{
  "model": "self-supervised image encoder",
  "dataset": "crops of objects in photos (Visual Genome)",
  "train_examples": 123503,
  "image_size": 32,
  "crop_scale_min": 0.4,
  "horizontal_flip": true,
  "translate": 0.12,
  "color_jitter": 0.6,
  "method": "moco_v3",
  "arch": "convnext",
  "isotropic": false,
  "norm": "layernorm",
  "hidden_act": "swiglu",
  "moe": "top_k",
  "drop_path": 0.05,
  "num_experts": 8,
  "moe_every": 1,
  "expert_mlp_ratio": 0.5,
  "experts_per_token": 2,
  "shared_expert": false,
  "patch_size": [2, 2],
  "depths": [5, 5, 5],
  "widths": [48, 96, 192],
  "kernel_size": 5,
  "projector_hidden": 1024,
  "projector_out": 128,
  "projector_hidden_layers": 1,
  "temperature": 0.1,
  "target_momentum": 0.996,
  "optimizer": "muon",
  "muon_scale": "original",
  "learning_rate": 0.013,
  "momentum": 0.9,
  "nesterov": true,
  "orthogonalizer": "newton_schulz_5",
  "adamw_lr_other_params": 0.00084,
  "ema_decay": 0.99,
  "max_steps": 7100,
  "batch_size": 256,
  "epochs": 14.7,
  "lr_schedule": "cosine",
  "final_lr_fraction": 0.1,
  "warmup_steps": 710,
  "weight_decay": 0.0,
  "adamw_weight_decay_other_params": 0.01
}
Rows from block 11 of a small self-supervised image encoder, named by matrix and row number. Rows with one number within an expert belong to one neuron, the router's apart. Each number is 128 + 24 x the weight over its row's rms, rounded and kept within 0 to 255. All counts start at 0. Numbers have three digits each.
Before each expert's rows are labels from the 100 images, of 14848, where the router gives the expert most weight on average: "colour at peak" is the nearest of a few named colours to the mean colour under the peak. Only what is clearly more common there than usual is listed. The data: crops of objects in photos (Visual Genome).
# router: router (model.blocks.11.mlp.router.weight, 8x192, trained with AdamW), inputs 96-143
# gate: expert gate (model.blocks.11.mlp.gate, 8x96x192), inputs 96-143
# up: expert up (model.blocks.11.mlp.up, 8x96x192), inputs 96-143
# down: expert down (model.blocks.11.mlp.down, 8x192x96, transposed), outputs 96-143

# expert 5
colour at peak: black
router.5:102151129130136153150144127125125105101165158152118106134108115103129121162106161094164121169109120161150137097112142146132103120091105125156120
gate.14:118146146144094134114122090148092133115130131126078152169104135122152117156164115145082090175168162104133108154154113086133112129123143118133159
up.14:154133169090132124107135125104141119111099085169143153143147123123129170125130167110111145118152135120094122140152123099155161117139125090095154
down.14:084111129149138164107118141118100115110127140101133107126139121159149093127095111165148133156109120160116141097114124084156111108093173115113109
gate.15:049113168088099144148125141114147131105171147127145128145164066126138094104144124118119159169090082101120111127107166142141147147142115149115121
up.15:073150114114124145127147076117102115073099130118111129137144103078142110129113099122102135145151144105105087123153168137109124132122106119134165
down.15:160139065199107128114080107130150139156148084109146110139137193130132133091119104163156144105082141138165129127142128133132138093141125132097086
gate.16:074129101129115139143063123150122125123134110152107134140127127099141129143077118127097144101124101100126145156128164173147124103155113154161131
up.16:159149141147118097134207122127151117156114127108109137135096139142084149140111143133119139201093129123153143161111116118103110139127095081117114
down.16:109159104135149157114131162142146103167148086147122123125123161128109156135131162112114127117092145082134108121090162146168167120124125164131140
gate.17:153150138131152119101128146121127123127112080108149091119134141144133108112115107134118160125105128169101098120110149159200112160178134165095141
up.17:126100131101146133114141105118191183113114185153094125115138132106116148161117177149147124107120129143167157131161113139071152133136121148136110
down.17:124143132123134084077150102110131068138133174095145140141131167128137093107116133145115097082139115118137105105109124107143093119137146078095152
gate.18:136111142107148111131154124111085151133141136102133134140082139054131118119136162125115124175191135133145176159109114100122121185159126117121088
up.18:127119130145099111097100145125105145137133145080121138121137123101150135071117115121140149141133130149122105108122110147184125095115145147124122
down.18:140138095123129156138105108124178151120176122157143148095133111172106099139117121136085126127119075121133113138130114088119150145133153139131141
gate.19:115129135107138110110116134137121115137120161142132130117132225131124120114103097141135108143143135136142130100136144135153155088140142106098142
up.19:148158142152129139129113106110150160136158127132139114155140114178088138131140162109119126103104101104165094119096129165143145133135084098174134
down.19:200137117132115116125138147142147132103127145131118137118139164164135119107145173122090156165181154156168137171120139113107134152121117135135106
gate.20:123137135128119122116117132147168129136123128119095118092164112116114078168143127147092106166140181122111173133170122133140106081106133129146139
up.20:121083105134122102172131140127136118110122118163128145132126159159174134109136107120138167160159133150125084068133134123082101134084197135150127
down.20:124139121160128091142151126134128114128120170151157096104090126137105075169088145109133089117138113111131084113127168131118096107129186159120171
gate.21:156100118112112153187116136133116136096123141106131146126169162104115120098133149101090139141149108199142171088126105174113129093147128132103086
up.21:173120111121136132169147134105124121137147119132106137113121192127105116124144124139109085103146125134159133134104078138131128116162160094123119
down.21:165176125103140102121130117159124133097131134117179125156128128059136118161122113127131150100135135128082092148134110135106111161112130132129143
gate.22:096127184151124150104140118109130142147155096163148117093186105112144133107108154159165105146160120117124159110133137126141150101114143110108106
up.22:174135101148130091139096139120088168119080155141162131117115127106115130135133123136094140159146170148135125073129157133149122153089112116116116
down.22:132121102122157117118145126113119134130148150091108123143144183109144115123110169125116157153173130105108109124156130160120138143153149145164112
gate.23:137133147170127085109113140112146117118117110121122179134110132103144096066114121140104145183159148145118127073146168108116148120117159116116143
up.23:134113150141136120144112095135127142129156106136086104125164137120114124101135152102122108096134089169144146132127144139137114084153126106102113
down.23:168109144116113166097133124185149117090121116075123142125146078105168165117130145110132131120104174101092131123140098134071135132148174126107127
gate.24:132172098119105150128091095103130127122073140168129107117151128123097168115120122142114159115156136144130127134121142154102165082170143096091149
up.24:140121135120127156144144106082125124114126159147125145084147169146127136112130128128136110115125140146128109123144121122145171088192089122119151
down.24:106126152157129174135093085144124157120168096116138157138120153098167157140112099100177142141069134143097092092126126119084121152148151141154144
gate.25:121149128140133153147104141140159119084071075140163107090156148107110123098134130157130134134143104084159124106125130144150112115123109109148134
up.25:113097095122094101102125082125123162181187210151143112150117152155120151107163136112161127157127103170109140136142127101111125126088164137104135
down.25:142136142130174153108095113123133128130131099178098096100147138114090128152147136137114089144115121117170128146054175147131120144140123132112124
gate.26:102110082123130131120113102133158112094106136137119150126112137113096152092126114105151177116162109113106085103081106154127134155135105128145134
up.26:167105145114116127114108157133112121176141112120152133156153142099140141114169105156121073122113146154162162119160063139144145129125162131114111
down.26:104124108165123134139128111135135131114145059085113127141070158140147128121118141131148128129156140116166119137144100159136108137176129138116106
gate.27:152151106181125101107139118123155143102082150093096140144160119121124171147141164175157137096098120154090134123133160133120110076110101106150113
up.27:116073146091113091124133124105121097109153114165142112124111149128129096121131098102161150133125115105155148091130132135116162118141202157119162
down.27:154151125077138169125077113111099139144091151097138137101089065104126086142114100114128122160100110138119178121206157131115129129123135141149139
gate.28:125116131152094121108091135097140148082093107137127143138127157147102165143114171115113093140137121127164100091171123131171130121091076109122168
up.28:135132113144131119135138133155104126134105116140115120130129109112165131142130104150137110108146128100122126190116145131106087127154129116122128
down.28:121149138140129120149137130171128118132199138102130125105090156135110130152131150100154130134105169116128113142152150140124132070130137117131127
gate.29:163126186121141140146126140162122112123158169115167124108152152127116141089100106115130123142130107163128112140098089156097092118123135104106171
up.29:132089153119135127108104155180123137151142079103189148077113211147135134147122127100123104138113102121134106121125116112108135144151142142123148
down.29:140135114152125149148143134118125147154131069089159135152154137140125137119135131148121108151117125137099168113125096092133143151112144122091124
gate.30:120119143111137109160135122136110144108132141148129113140127110131111131146136150094127123123106109105142110093149138154113162122152132175118131
up.30:133087137101156143137098127151126114082159139156129122135121140122131149104153143143125122108135116139146079164113179117109136129110175151117198
down.30:087154142161158116122179073133140098134143100164134135117081140097162108127130123158160124111127106174126118093120127164124169150132144097099148
gate.31:171131125149133156164114114143134101138131146127107104113140140112145178138103129079074114140112135083122107172105100132118129122148145072120147
up.31:146097106132118111131159107151136104106156149121142120099087166092128132168126130149139120135114166120117153141158161171112106151145141187123136
down.31:093133070130100125155078143159126125122173122078145143141110112123153159162126109152149105121191120128135124123170110159109121101129104126111142
gate.32:097123143128112154120091158128129116128105101157111117121153113144119138162125152106088178155165122106129104122101149151155110148121128146123125
up.32:123088087124134112114132126146117111141154134087146152126131144134161138127124124098118105091140158141162140139090107112146144093110102167126117
down.32:133171120153131125117156082124115137168129096158166101130116084089098131106153087135139099151130150088133145144100133177132107131149166103142127
gate.33:146149117150128145158156101100102130114112158118141108108138146098090099109156134136101136114122102141144124071158144137120110119113164137121136
up.33:125105132138098145081124107124120131109122166081122137072112124137139106126089125106129132120155113162135123110135114094108141122086146101114095
down.33:136101142111139088101114106169166117125155135098086151112120123104102105102137117109134135162103125113131129106132114167134087081151134112118147
gate.34:086170128182111148131132134124131111147085112143086106131143150122117149122098150121111160138119158186110118124132172128102118137091110120091138
up.34:150150137136139134145139166137084181132106146136154148144130109109180087130172104164134056138124130103110164142136129140132091127139110119197132
down.34:111130097146153132112114120110159134152132124137136159140127156110160180137105167162121059158106148154135132144143091125184119149137089117116119
gate.35:153092175150141142073168121143115132098086153133141149111125110149093133126129094160104117149132100120143153121152125158145122162132126135144111
up.35:134142157142095117134121142121122123105154123130117144116119155146121122123172105130119102129139134110123188148151142140135129144150111168124149
down.35:120125120090115113139133122120124126073133108102134131119141074135136147174073113080093090141162151149086108128080156112101159136117154110115077
gate.36:130120148104143137128123147101174149127150177156106138128115116137124132110146112116156094100128133138097139139150086150095131146148107137155085
up.36:134118148107102114126122110118156119142154137123122107129148132110151122140131099125122144140091125111118118144145100113113097127135148130091128
down.36:161133108103175147141136170109138103113132135116121096127126131137124161127166104116146090138124178053098118127145109151096114157139128145098133
gate.37:128165124158130090114099071120110117110119071109157133165119141102155114115095087108119129126150130151107153131179118101143122150088087106178121
up.37:145119102172145120112093095109161131128096102122119089140148165127102151106121077131109094114116150121110163141146174148132103122101141133118159
down.37:093154126133144117135121126131120115119112125132143130119135108124135134110071157141115160116132132146127157095164161147141152092120130106134145
gate.38:156121129141112130137130137117152126137069136134141120124131108104106156136131143103115134090175115150088082097142104103121155057120104086135109
up.38:098120127083145135116109115128156108117113111143076140152131110146107105090120125183136116132129138093137144116107117133096130170135118131097128
down.38:153140113153136159109141149150106058109182124119125180102116145103125144102138105123110119166131131150145126123087131135168133142139115165122148
gate.39:171159161092121196153103125158131162138125110122171098140160124142087125147092158157103087122138132144122128080099134135125150105136141086177099
up.39:110106119138123112137155124143177148146114099123145114128145129141146107124094144107103204171093124089135141107097144127132133144112150117117138
down.39:127107125124086111146137101109131108117109142129110092148114106167114157098097160143128161123098148155184102135131138097140141150139128164144145

# expert 6
colour at peak: pink
router.6:129101159150165126136165154137112118149157129114093165110090131131153172126118117079168103126112163158143158101118121131128140119148109097132108
gate.14:108130122153095153129141128141114118122096124128132133117120110091138121148096099151137091136146143117120097112124112104149124084143117186146098
up.14:144120118114124132141112171140110121153121104147098127109140114138174174119127127166146083135115101132123095115121145117178106132117126129108106
down.14:070121110127158122140151146118155169103092130138120153121107066145122111130112109128143140132163113092086093161157153131162157135137093144127122
gate.15:123082144084127129137100103123167138133112129113117097165133115142109131110145147133135131168136109150106120107147119177175160155189132125147118
up.15:139151109143120119106154135145086136073124135136160144099113161097113122131124131108126187134103154153161109157070140090115126144109133158109161
down.15:150149094143170113108122126103181105146118064070126110108150118154117119102146101140127115104116134130067130130160071155107125162122157123125085
gate.16:119135096143113101104077081171130142123098112105128110100132089117135152116152120123132090121140126130124106131144110125104111096143104126118102
up.16:146077102112124135120142117077109123157131117136115149124123126138156118081100136129121127133153131098151152113133122127138092099151154121135148
down.16:111059136134167129133109142121112161125131099146136142156121113092123151126189105061104146108125120105132125131165151168178091108125152101104148
gate.17:133098134148136148120118141118133091106152117143123135178111134101118144163133107146128115100143136151110111151121109155072131130182068138143094
up.17:118099147125121130123105152113131123128129137118106066154132096121148114119110149119127092162124101159132198111133114115173127158106173123109137
down.17:085107092102132138142105118139129131118156081092143140154156119104126159128108116127152107115118091138103127122143072134139170133124143111099118
gate.18:107138155123128166125127146115148127137138117096113126092179206138139142125135143122142153171146097136114115141097133112177168129183147083107153
up.18:174134096148089113162118114123121121127099141152103145142095129136129096154115118145125101108118166133114127120157112126129078157061147186139105
down.18:169113149138132103123126115127142141116130118121106135096157132102122131138116098102123143141170154097142086147106111102109144138141161190131112
gate.19:088137145136122094120116118107156151129120128128148115109152174068152132130152086124110121126125141112112091112134162107120154156146158095130096
up.19:145121122126154145093165131103140093129124135088107146143106124149115120127150125147089092155148110093099121097101109162121157127101129120138149
down.19:135125105167133128152128137115132120123142113077115148124109110143115140115098136129148089124164130074076124132197168139124128081150150140138165
gate.20:131123158107132126148090109117103162149125109110146084168107134115098162085128127115139133101141175146117106127137145109151138113115127104103094
up.20:127142060113107158087121161107116143131115095132128104109152107127165089168144093073126160135076128158148127101113110166135092125124089125169101
down.20:182161137126113135129081128133119128144091153142162096087104137123104116125122102126132154084096125166107124122147123113123131114141137112141162
gate.21:157147172141137127117108125107180166140095129116150109157134154092085147102132119160109105115143125124119165170171146120133145112100137115129145
up.21:119129146146145101126108150130123143163077104116140112142093141090109142136156103138130115141123149128112134116127153109155089111115088169118137
down.21:157144098151123148094092122109115149155121106130110142119166132090151099107086132081130121146122150131115101107147145154156104102145155124130135
gate.22:160150152120112106138158095119107118125102143113143135127138147122134095111137088105154093146129106122136091111150111119124092139136097144156137
up.22:114191120112105129134136128112125123153144127138122094143117119117150115087130109105121129164117080108153125155116113141148167171156150105129095
down.22:142127149117148110125101166115144088131107133142114132101090114087153162148130101126127120164139122088136106119148161194116191118135144124149118
gate.23:143088140143145090051139154109149142119145056141143150118117109133129160118095087134128119104122119119165101131090127110117194126146130103118166
up.23:120141131125115106091136142132089127155093150136122120115102139138088111139169100188153135091134135152153134135157144098135078159106144130135135
down.23:154156112132151140069130127131110114135172090153159111067100159092153083109115159165125145146108111168156117116125141136144133122127104132106130
gate.24:121143144103100129146136098103058149148106100150163117114167146087126155113121133125112153136103144091137114077115102158147090085075129139115113
up.24:159129173110143129120135127181152121144146166115137128164122161106113092118144118133138110135105132130114113151127137109099057156131154142131159
down.24:129157152099133127177154106088138144096093163114111165101156130137134139131110133100093142147162112123127119096088132144122120166150127116130104
gate.25:160123129146117132136187085154087113105103123170122130100126140132156107171124110075156116137116113126143118147141143129169144099123079114126110
up.25:114150148149134081143102141086145159122157089163131101178133092164102135092126134122065181129133114118118132145099165110128181110117126122094137
down.25:089115141148141110189126134166139135103149105172102122161179151105148108137104103103122133177082129131131141112118088135147187125157149124120085
gate.26:150118105143137143153134145143155112084157087108133123094135140147154158109203095163102138100209145131126153136125110146117157112108105088142144
up.26:111126147147120141138156134161139125096135078102186070134086146077115183102178112132139136147181158118137152115121066110106143123114165140132100
down.26:099123107137087112125101149153062144104138103135132084108125107144104119151148120148102122130163178128135131109105139093147144152111101118148156
gate.27:159111143127146100106172110164132164155127088122159107138085125056139138116193148131109125183171151150147151142122158128090120102155127122144120
up.27:149120140106138155102114129121108173079131073124143113136097104099144136108120165153132140171159152111161116141144138130089137101165117132120144
down.27:137143111148063132141182127126144125104162182100130089071186124137134119105124161141113116124129109140156074153117147152121129143165163143142161
gate.28:115174164110124167120082132087125127137119069138139133127166139119130140114118108115100111132124133156136132142110122139131255082156131126123120
up.28:165096085123100118105132098118166092135134191114152110147087124174118112148115133120127149137122113122114123128118113134132041150088146150140096
down.28:108121106153119110147105152108133136138112117098111105101118106133110093150166158152137095133132112156169125132129116134092134174138096121131077
gate.29:111177096129129129127101159119129121166120068147100148145139149141103148113111126138082181105150143095131146126116130131068255144139124104142094
up.29:120143102141140138116133136128075137178136143138073143107121155099111138099130146136155147138174140111114121138158141131061182138139179118154120
down.29:149131122114112154131204126102113157125127115117111124113161107118106101167075148131154070164139164145140104122092102125109135095129144123105111
gate.30:105076175130135152123106089154114092114109123139128126128178146132102102142151170138095146178126125121170120117127138111088125091108159146135132
up.30:141143135108111104125136154134146142137132118141138122117076100104095119163146091116087137130136145104126139141151136119115081135157132155162100
down.30:126123165148103133153130138129153121152121129113144103141163124118133137101114117119134099147137181120148105147137127108132177120138079112131161
gate.31:122092157147127112109143125141128161165106128148085093124132077170135144127137114129113158132091108100133140084096159126136180078130112164109139
up.31:141181103113194148163148148139153117093133137118090162123110129160111132103106136101106106157120165144118104161097128100180197124084134100161124
down.31:138115125106117148116173094121080095118132134145167145135106115140117144108170105148135142119141120134135130053102125110091168124115100101097127
gate.32:080139136112112143118093108181149116109142096083164138094122138117107111092133144114188155144130150114133154123094063143101153117130123169144106
up.32:129157109125115144139129112162149137112133153086088083157085127162155108133124102119070095157130139107113115122148154088173140102091142109120153
down.32:122130111132125110140140112150162165128112126164130130136154107099115122109119099138126149108157130091167094104105153134105122187129101123165189
gate.33:126142154116107146144119110118126134120155136103113118111125083101107078127118127104096114130151097186129136068102126130118151131175133152138154
up.33:140087124153133116127129094141110119133091161121143161112146140169135161131125136127162112165139135101104102160148125142114025120109123113081122
down.33:065158100113135125161135142119147125137128111123153096149128084122116111127106117117105106075135142133064136137144109112115151141101137107140110
gate.34:138123138126107120176085109099120136098144078119203126154137145150127129090173158089134112110156133129099123148100149120149159170126115110106108
up.34:138122168128106138132160118130102084108129111150216149154113115138133160118180118107131148164140162151107156130066111109126148124081134130129131
down.34:140109124131153122059131138111103139128116167113134154157122148097144165136114151151129140142157135110122114095118134101152129149133114173112173
gate.35:114107127149127167121126150158112108125177094115123100150129125122172122163123126138109122121146128105104120119146156109109128191124116183111149
up.35:124109162132121125149117123102096140141130210167098128110120087146113118113156159136127128103119131129127103117091102084144121123118133125156087
down.35:131096153169127108125135131118145112122106151108109137133117113125121104096120154126120131124124113123095159162112143089096148158147134186144161
gate.36:138121152135150082111149105091186135109133089091143122134125095114097162112140117132167176113094128149132129083131068139184143169137125166112147
up.36:145098100102152121141123100159117126138121182139176142133140114121127121149157115126141093136140145092159125129162111105102101149131130159135086
down.36:137127133121132137107116151145097141120189105081102103085101122154137141127107095134097089152109099114124144126136120080134161141170145136130152
gate.37:115127170156113099152117123137129126157135144136155146117120112149151084154142122097150112118084129104117125125123067149103090153144183133144108
up.37:155097081139134119126117100136126125142129129153147150114147132120081108193103124168136147133128125127159149164086140141125136153105128125078112
down.37:148128164132122129123126122131132130151143162075141151130098157137135130144138070130159153084145141112146121130107146128100111126176108122175150
gate.38:165180140168084173110139115107124112151143126114128115108152143166113115126128101144121107129104118145129124121128137126101164138113089123119122
up.38:181164131152056167134153143079119096122160127125121096123147086133104104094117149119106119131106120127102141144127169146097137120130116085135121
down.38:144129139112152096148113139124096147115098120133131139123157157100116144103170130121119152161097124130064164093124148117167121102059125092134119
gate.39:093086131133127145097127140139118126095142161167125104092149134075127079151104108125129157113120160150142086125153108111133141126122163148144174
up.39:116184121094143113178130124115167150133086093159149123180145091123103169106141121128105086150165093149117146106101158152095172136121112100125098
down.39:106128178128116115130138111131129111122098151122127079149171097138127123124147118140137132139072134143100113120110130141148138085112158135180112

# expert 4
colour at peak: cyan
router.4:140146118109124130085099122094139079123126146100110142098096106115147128119161184115128105124143183153144157144141130151155096167134105140132146
gate.14:152208166149142128157135113169110112116167151119137138119155108124143093144161105154108109126092147193133120137104091182121097075129138083132131
up.14:153092168125137124159153156114162137126151131192133150100116147130163105140122144130150165122111128150085145131152126145128138115169132106137140
down.14:105122119122101128102144123106168107105114145096094111111118094098137133133122120127096102102089122098108129147112089130114154099136113080133119
gate.15:094086145099143101139167134117111129153124124132150154107156181118141128107112133104105141102121135128126150124095135096119159133155174162059128
up.15:101098155136176127116110128078115112138120124133140113126128169129112120097097161118112097109133115165151105137168110065149162138138115142101171
down.15:137103156151130139107092105136128132140113124111083164148089113144128146110112117158135110061159105114114146111124139109135150127100159096102154
gate.16:126140105142112114101095123141126114186097119166136131145123117137128112105126140108166112116088157103078110147155183120119150118177113178181100
up.16:160140118112146106104135110145144149155106151153157127137169081099122126108127147139164092109142079098129174105115178121136161123124123096148096
down.16:109153127137126139094087128159143122125131147123079156139115114103125129099145143136078133148142145119205103114082148150158115123127097156120186
gate.17:118143129121080111087122107088147160106120142152107123123110107106107158206099130202137164159127110104111096161177127094135078084140136104128111
up.17:105127147151135115081144145154133123126108144164130159155171147151112117141129102100141170113110190090092094107146153165148125177125138127130100
down.17:142105130155091180108131149114111114135114140114095108127113129121120127110122121130118149137142123117153120087098093103101138121142112115146122
gate.18:132113134145142151099133125131175121124116172117138129171121133126103130126106135147116120162135161107146095147142170154109137147149130117100173
up.18:113130090123120093074090103159118108150152078134198118092112122121131150156107082147077124118176136161100193086174100123151100083095127156115126
down.18:135110124125116092167137105098126138160134133097104132131109111121144091124146105169141097114138160159144140107129129105140122149153118158156168
gate.19:168133118140152127117160129112143121141185141104160124153117132121105117107168147096127103144141144125086081120157077187104135083152139134073150
up.19:096133156176141097162118140109116142082123103164102119122126137108126138146148127123085136147149141134124156156087170098128107159087139125123130
down.19:117154137139111106110181119156170171159140124146099128178161097131128129143113123125161129126130104131106152118080145142164089131126121135143095
gate.20:161144127118115132122124150108157109124108156121108124115131145134155116155137108134082110141124114106126138167145113159091066123129126077123149
up.20:089121156171130160106105131113102129158159123139165129137135076123109152117087161111114151128116117114092096164132201138104131181109105154081152
down.20:126125152126142127163123116160095137106105099140102111143144163126086132118126100096113104152120081135112148097150038181111155109112150084121109
gate.21:103104115120107086121147124123108099100139166179145139099117125134112146116147122121149155153146113167138078125165106147131139109169086136097137
up.21:127102126124157095146120141110090150142142177115129160153144144144139159144122119098103126140121090111095134134120143165087092126086157161153128
down.21:116106075158108053133111123107133107135133086114120103124113138124139153123122104158157130111134147158101130131169119142140153141140127143119147
gate.22:088161139138115114137085124131121117115101151093095095143135195114079158111123155122133110126137138135075132088092100112164122128128125177149124
up.22:169110098122152151125105120148089114121175119159142101121123087134142131096141115125104152141129156107128129183117114125100122142110142169144139
down.22:119190131152109096135131161098117121158134125126171149142137104158120126126138125151079085128168114128150152153133096134124090122139122144142124
gate.23:164125160117152108177097120094160144113155109169111154123108093147142113155152089129125132110135116132108137130169145142097126126125138085166121
up.23:180097133142149124104171129169144141127147154090089124138115126126088107159103201177127105114131116144093106176155092151120151131107145135106116
down.23:135150133114117140095118117145081109124112139130130152101095135140117098120069150158118147046134109129176149074122129137116138163119104152133136
gate.24:145102150122127110106077127144094133101144165162135149167115115147138108155129129128109129157112156168107116097138098084132106158127148089151087
up.24:118157196127154105152120098138104126124125130128152107187137093099102097142127179123105095149125169156142144122143108141112162136128122110115086
down.24:167132128158144118123137107178126130154113172089139144135102151159130160131092153113145159160134130094124183149139086160140127125114111138157116
gate.25:118135151094100144131090136142170110123108095117144120162149122107103124103098133101139114137116118161144139144132109147137165143098071125137115
up.25:123175172115126183114139106143132122125112141121114149149146149102119111107106138128132090135137161133158150163142147131119156113096077144178130
down.25:112126163130111144154130160125133121104092125118122127108113116150105119125141137120103099130116129130116105151126102141101104106114128143151125
gate.26:122161128100120134116139144106075153111166157116102112096147182134145163151160116100138155141140135130131141130107116156127170096135153127188151
up.26:130132168132132140157085135118122167083184132139172135123135231140123143131136092158156134124119148148137167131157077084114163117140106140151139
down.26:089147115164138131136121063076135115088118116127113163152121128125131155076142101119121146095105128121079145063125088143138110111066086080121096
gate.27:162147150163095116129161112076157122120134107109087150170054125106098097088092165134123117107142132125141126113133106130145120111131128104136089
up.27:138176119121131130146123118109087155114111133127099116143151154156129098126123110134108112117121116145137096139148168103054157155127095123110188
down.27:090132165087101144108132112129137085099103135112165144119156142135160135167076103114171107100153148172133134142120149127130143172159105073121128
gate.28:131150145120136148134129116163131133121093139105147115125161129124093138144130133123122140163108131139121106088128144124103122090091145154157124
up.28:107127101161133134117121157145106124145133135123119122116109178138127090117169126136124129128156132169113119118150112107167130148149174172192141
down.28:134103191103102149165143137138113138148144112095130135148133127117139113135090107133166111135126115155138136127124149165106100100145133151117116
gate.29:152143136111125112098115149082151113167163084127140128152132098081135147127123110113130142119074111145121135093117088170162175136124153086152132
up.29:129110111154151128097175151124128107116141097139127121134144173087108114173119147148128117167168110141081146148136135101074131133169178148084087
down.29:090164165152120124150124120169093148150138131139120128135135138145160136132134147119113123101090165092113149129079126123110100122120138090180107
gate.30:126139113133131133103080154146191119110140083102131130144141074144129110138127150144135100111162114119166149150129116161152202104134129130145107
up.30:132112123103092130119204119122084110124086138105121137123083130111141136120136131086137132153154105112137142095124084125134124136154138112099128
down.30:115100146160136116138099090105149078136169114114105095088108175114105190168086165103119115146141116132090101112120146128146120119151152154108117
gate.31:172100113129134144107157137162124088087195198137123124088154045099152099118128139129086116120142103153130171161156100120120135134141119090113146
up.31:168141061167108179129101127104158138076119166129133107098120098131140137125130105114096094099167118109157131145115120096161154137123091085101165
down.31:122112141128102110140172136141113150108125138110140107115152103113135130126138128145135162163094135123089139159124095108189177126145139125115158
gate.32:139150077117122143112142136122138109121127165119164155092159152132146131141132104154076098115133122168150176111086094133167095151126090128135132
up.32:141152187147127175111187136139105149097147191124146133119152144158155122098129154119101140143118130135102080141133134131131027152152143124111111
down.32:080070157123127132136140117140096117116063168123167138137158131124133128159100086149174070128125153127128147136119166148134116110126120110104147
gate.33:132138078133115150127135128155148121140116199119119139136094088158117147095127114146125107144147101151154098127117120111104144124128131136124119
up.33:155135129140114119142108121135174101113117109124149125106117083100146127164114146126090101086132125117132151150137109123194152112146085139146094
down.33:115158107135126170117133143139130109101134116132106140136167159129132146143133117149101124193119112104157145109093145112130151110103097143163118
gate.34:144146096154129113100084115104065109124171165180077159109171130134135128148102126144080140095123143120135075116148140128146088107117148105154095
up.34:118144179150139121139095147095093124144173079170170145122141113136125143149131143146152079152151130113118130119109121181111144121083140137175141
down.34:109115145065105133130150136137126137102082140114133152120161123080128117108115117124107144108122095100111099124133098105125128138122133123106125
gate.35:132094149149119115109085091145086103136145124141155144094150120111108142175125155099120120099107128130113119135135140096147134133127074100066142
up.35:092127142122107122160093116088127114095148113110079136152107152157124063087162126099150149121088120105142131179109099172137093119143126132127141
down.35:103154149104141134130115108140146158110129128117111122130077151144110155119144124096128138127104127145119152173131096121111096076068127151144125
gate.36:126086175113150139151101144075103119141104140113113147059135115132112140125118091144107186095143083162124151099117107130146116118103115135111128
up.36:126132150151151155166123108134119146099123158114102098137147150146126111149088102145112131090123118151115105081112132131139075173095178115127093
down.36:129112124127106145089167099131145138114135130081149141131105139087128113146068109164133129112108154155152122106155134124125091117150117153114170
gate.37:088101065179095137118105116167100108126135085138134118114123143142098106147078170131084140133157126123145115095119134133142111150137180138145125
up.37:127119141134106108116150141115098146168135142146129138121101121132138146130149132115138151092138139127125127143135119122108136111108144084088158
down.37:154163118128096101168140095120154140123102118174104106102119134127114125117130132113141129112141138118135143096081114132137089101135124102144110
gate.38:138123150133140124080170129146137118148116098185146132118101124099137111084125151135109147098127132151164127129161126134145124105119144089101135
up.38:165107121145121153129081120164128113140161148154113123117109149176170106138105114106149080115116118126119111137110171118118118146099103120095128
down.38:150139102157103116114110138072144124122082126125125139116160148094130148116145101181105155137133165129160150171129115143117168132169122115107133
gate.39:118139134121084091122151080115152135145050106125117096157141119143168117160128154097167131148095112134140155101123133131152140102122109147150174
up.39:150113135123129145146105171097120107125181124124134108106111186101113133107128116091135140109161106139166110153128072106097151104135123086116124
down.39:082139128077182103084137088120155119142140149135135118154136148128101152107143174118137127149126146165079120122140114125123113101127128141177128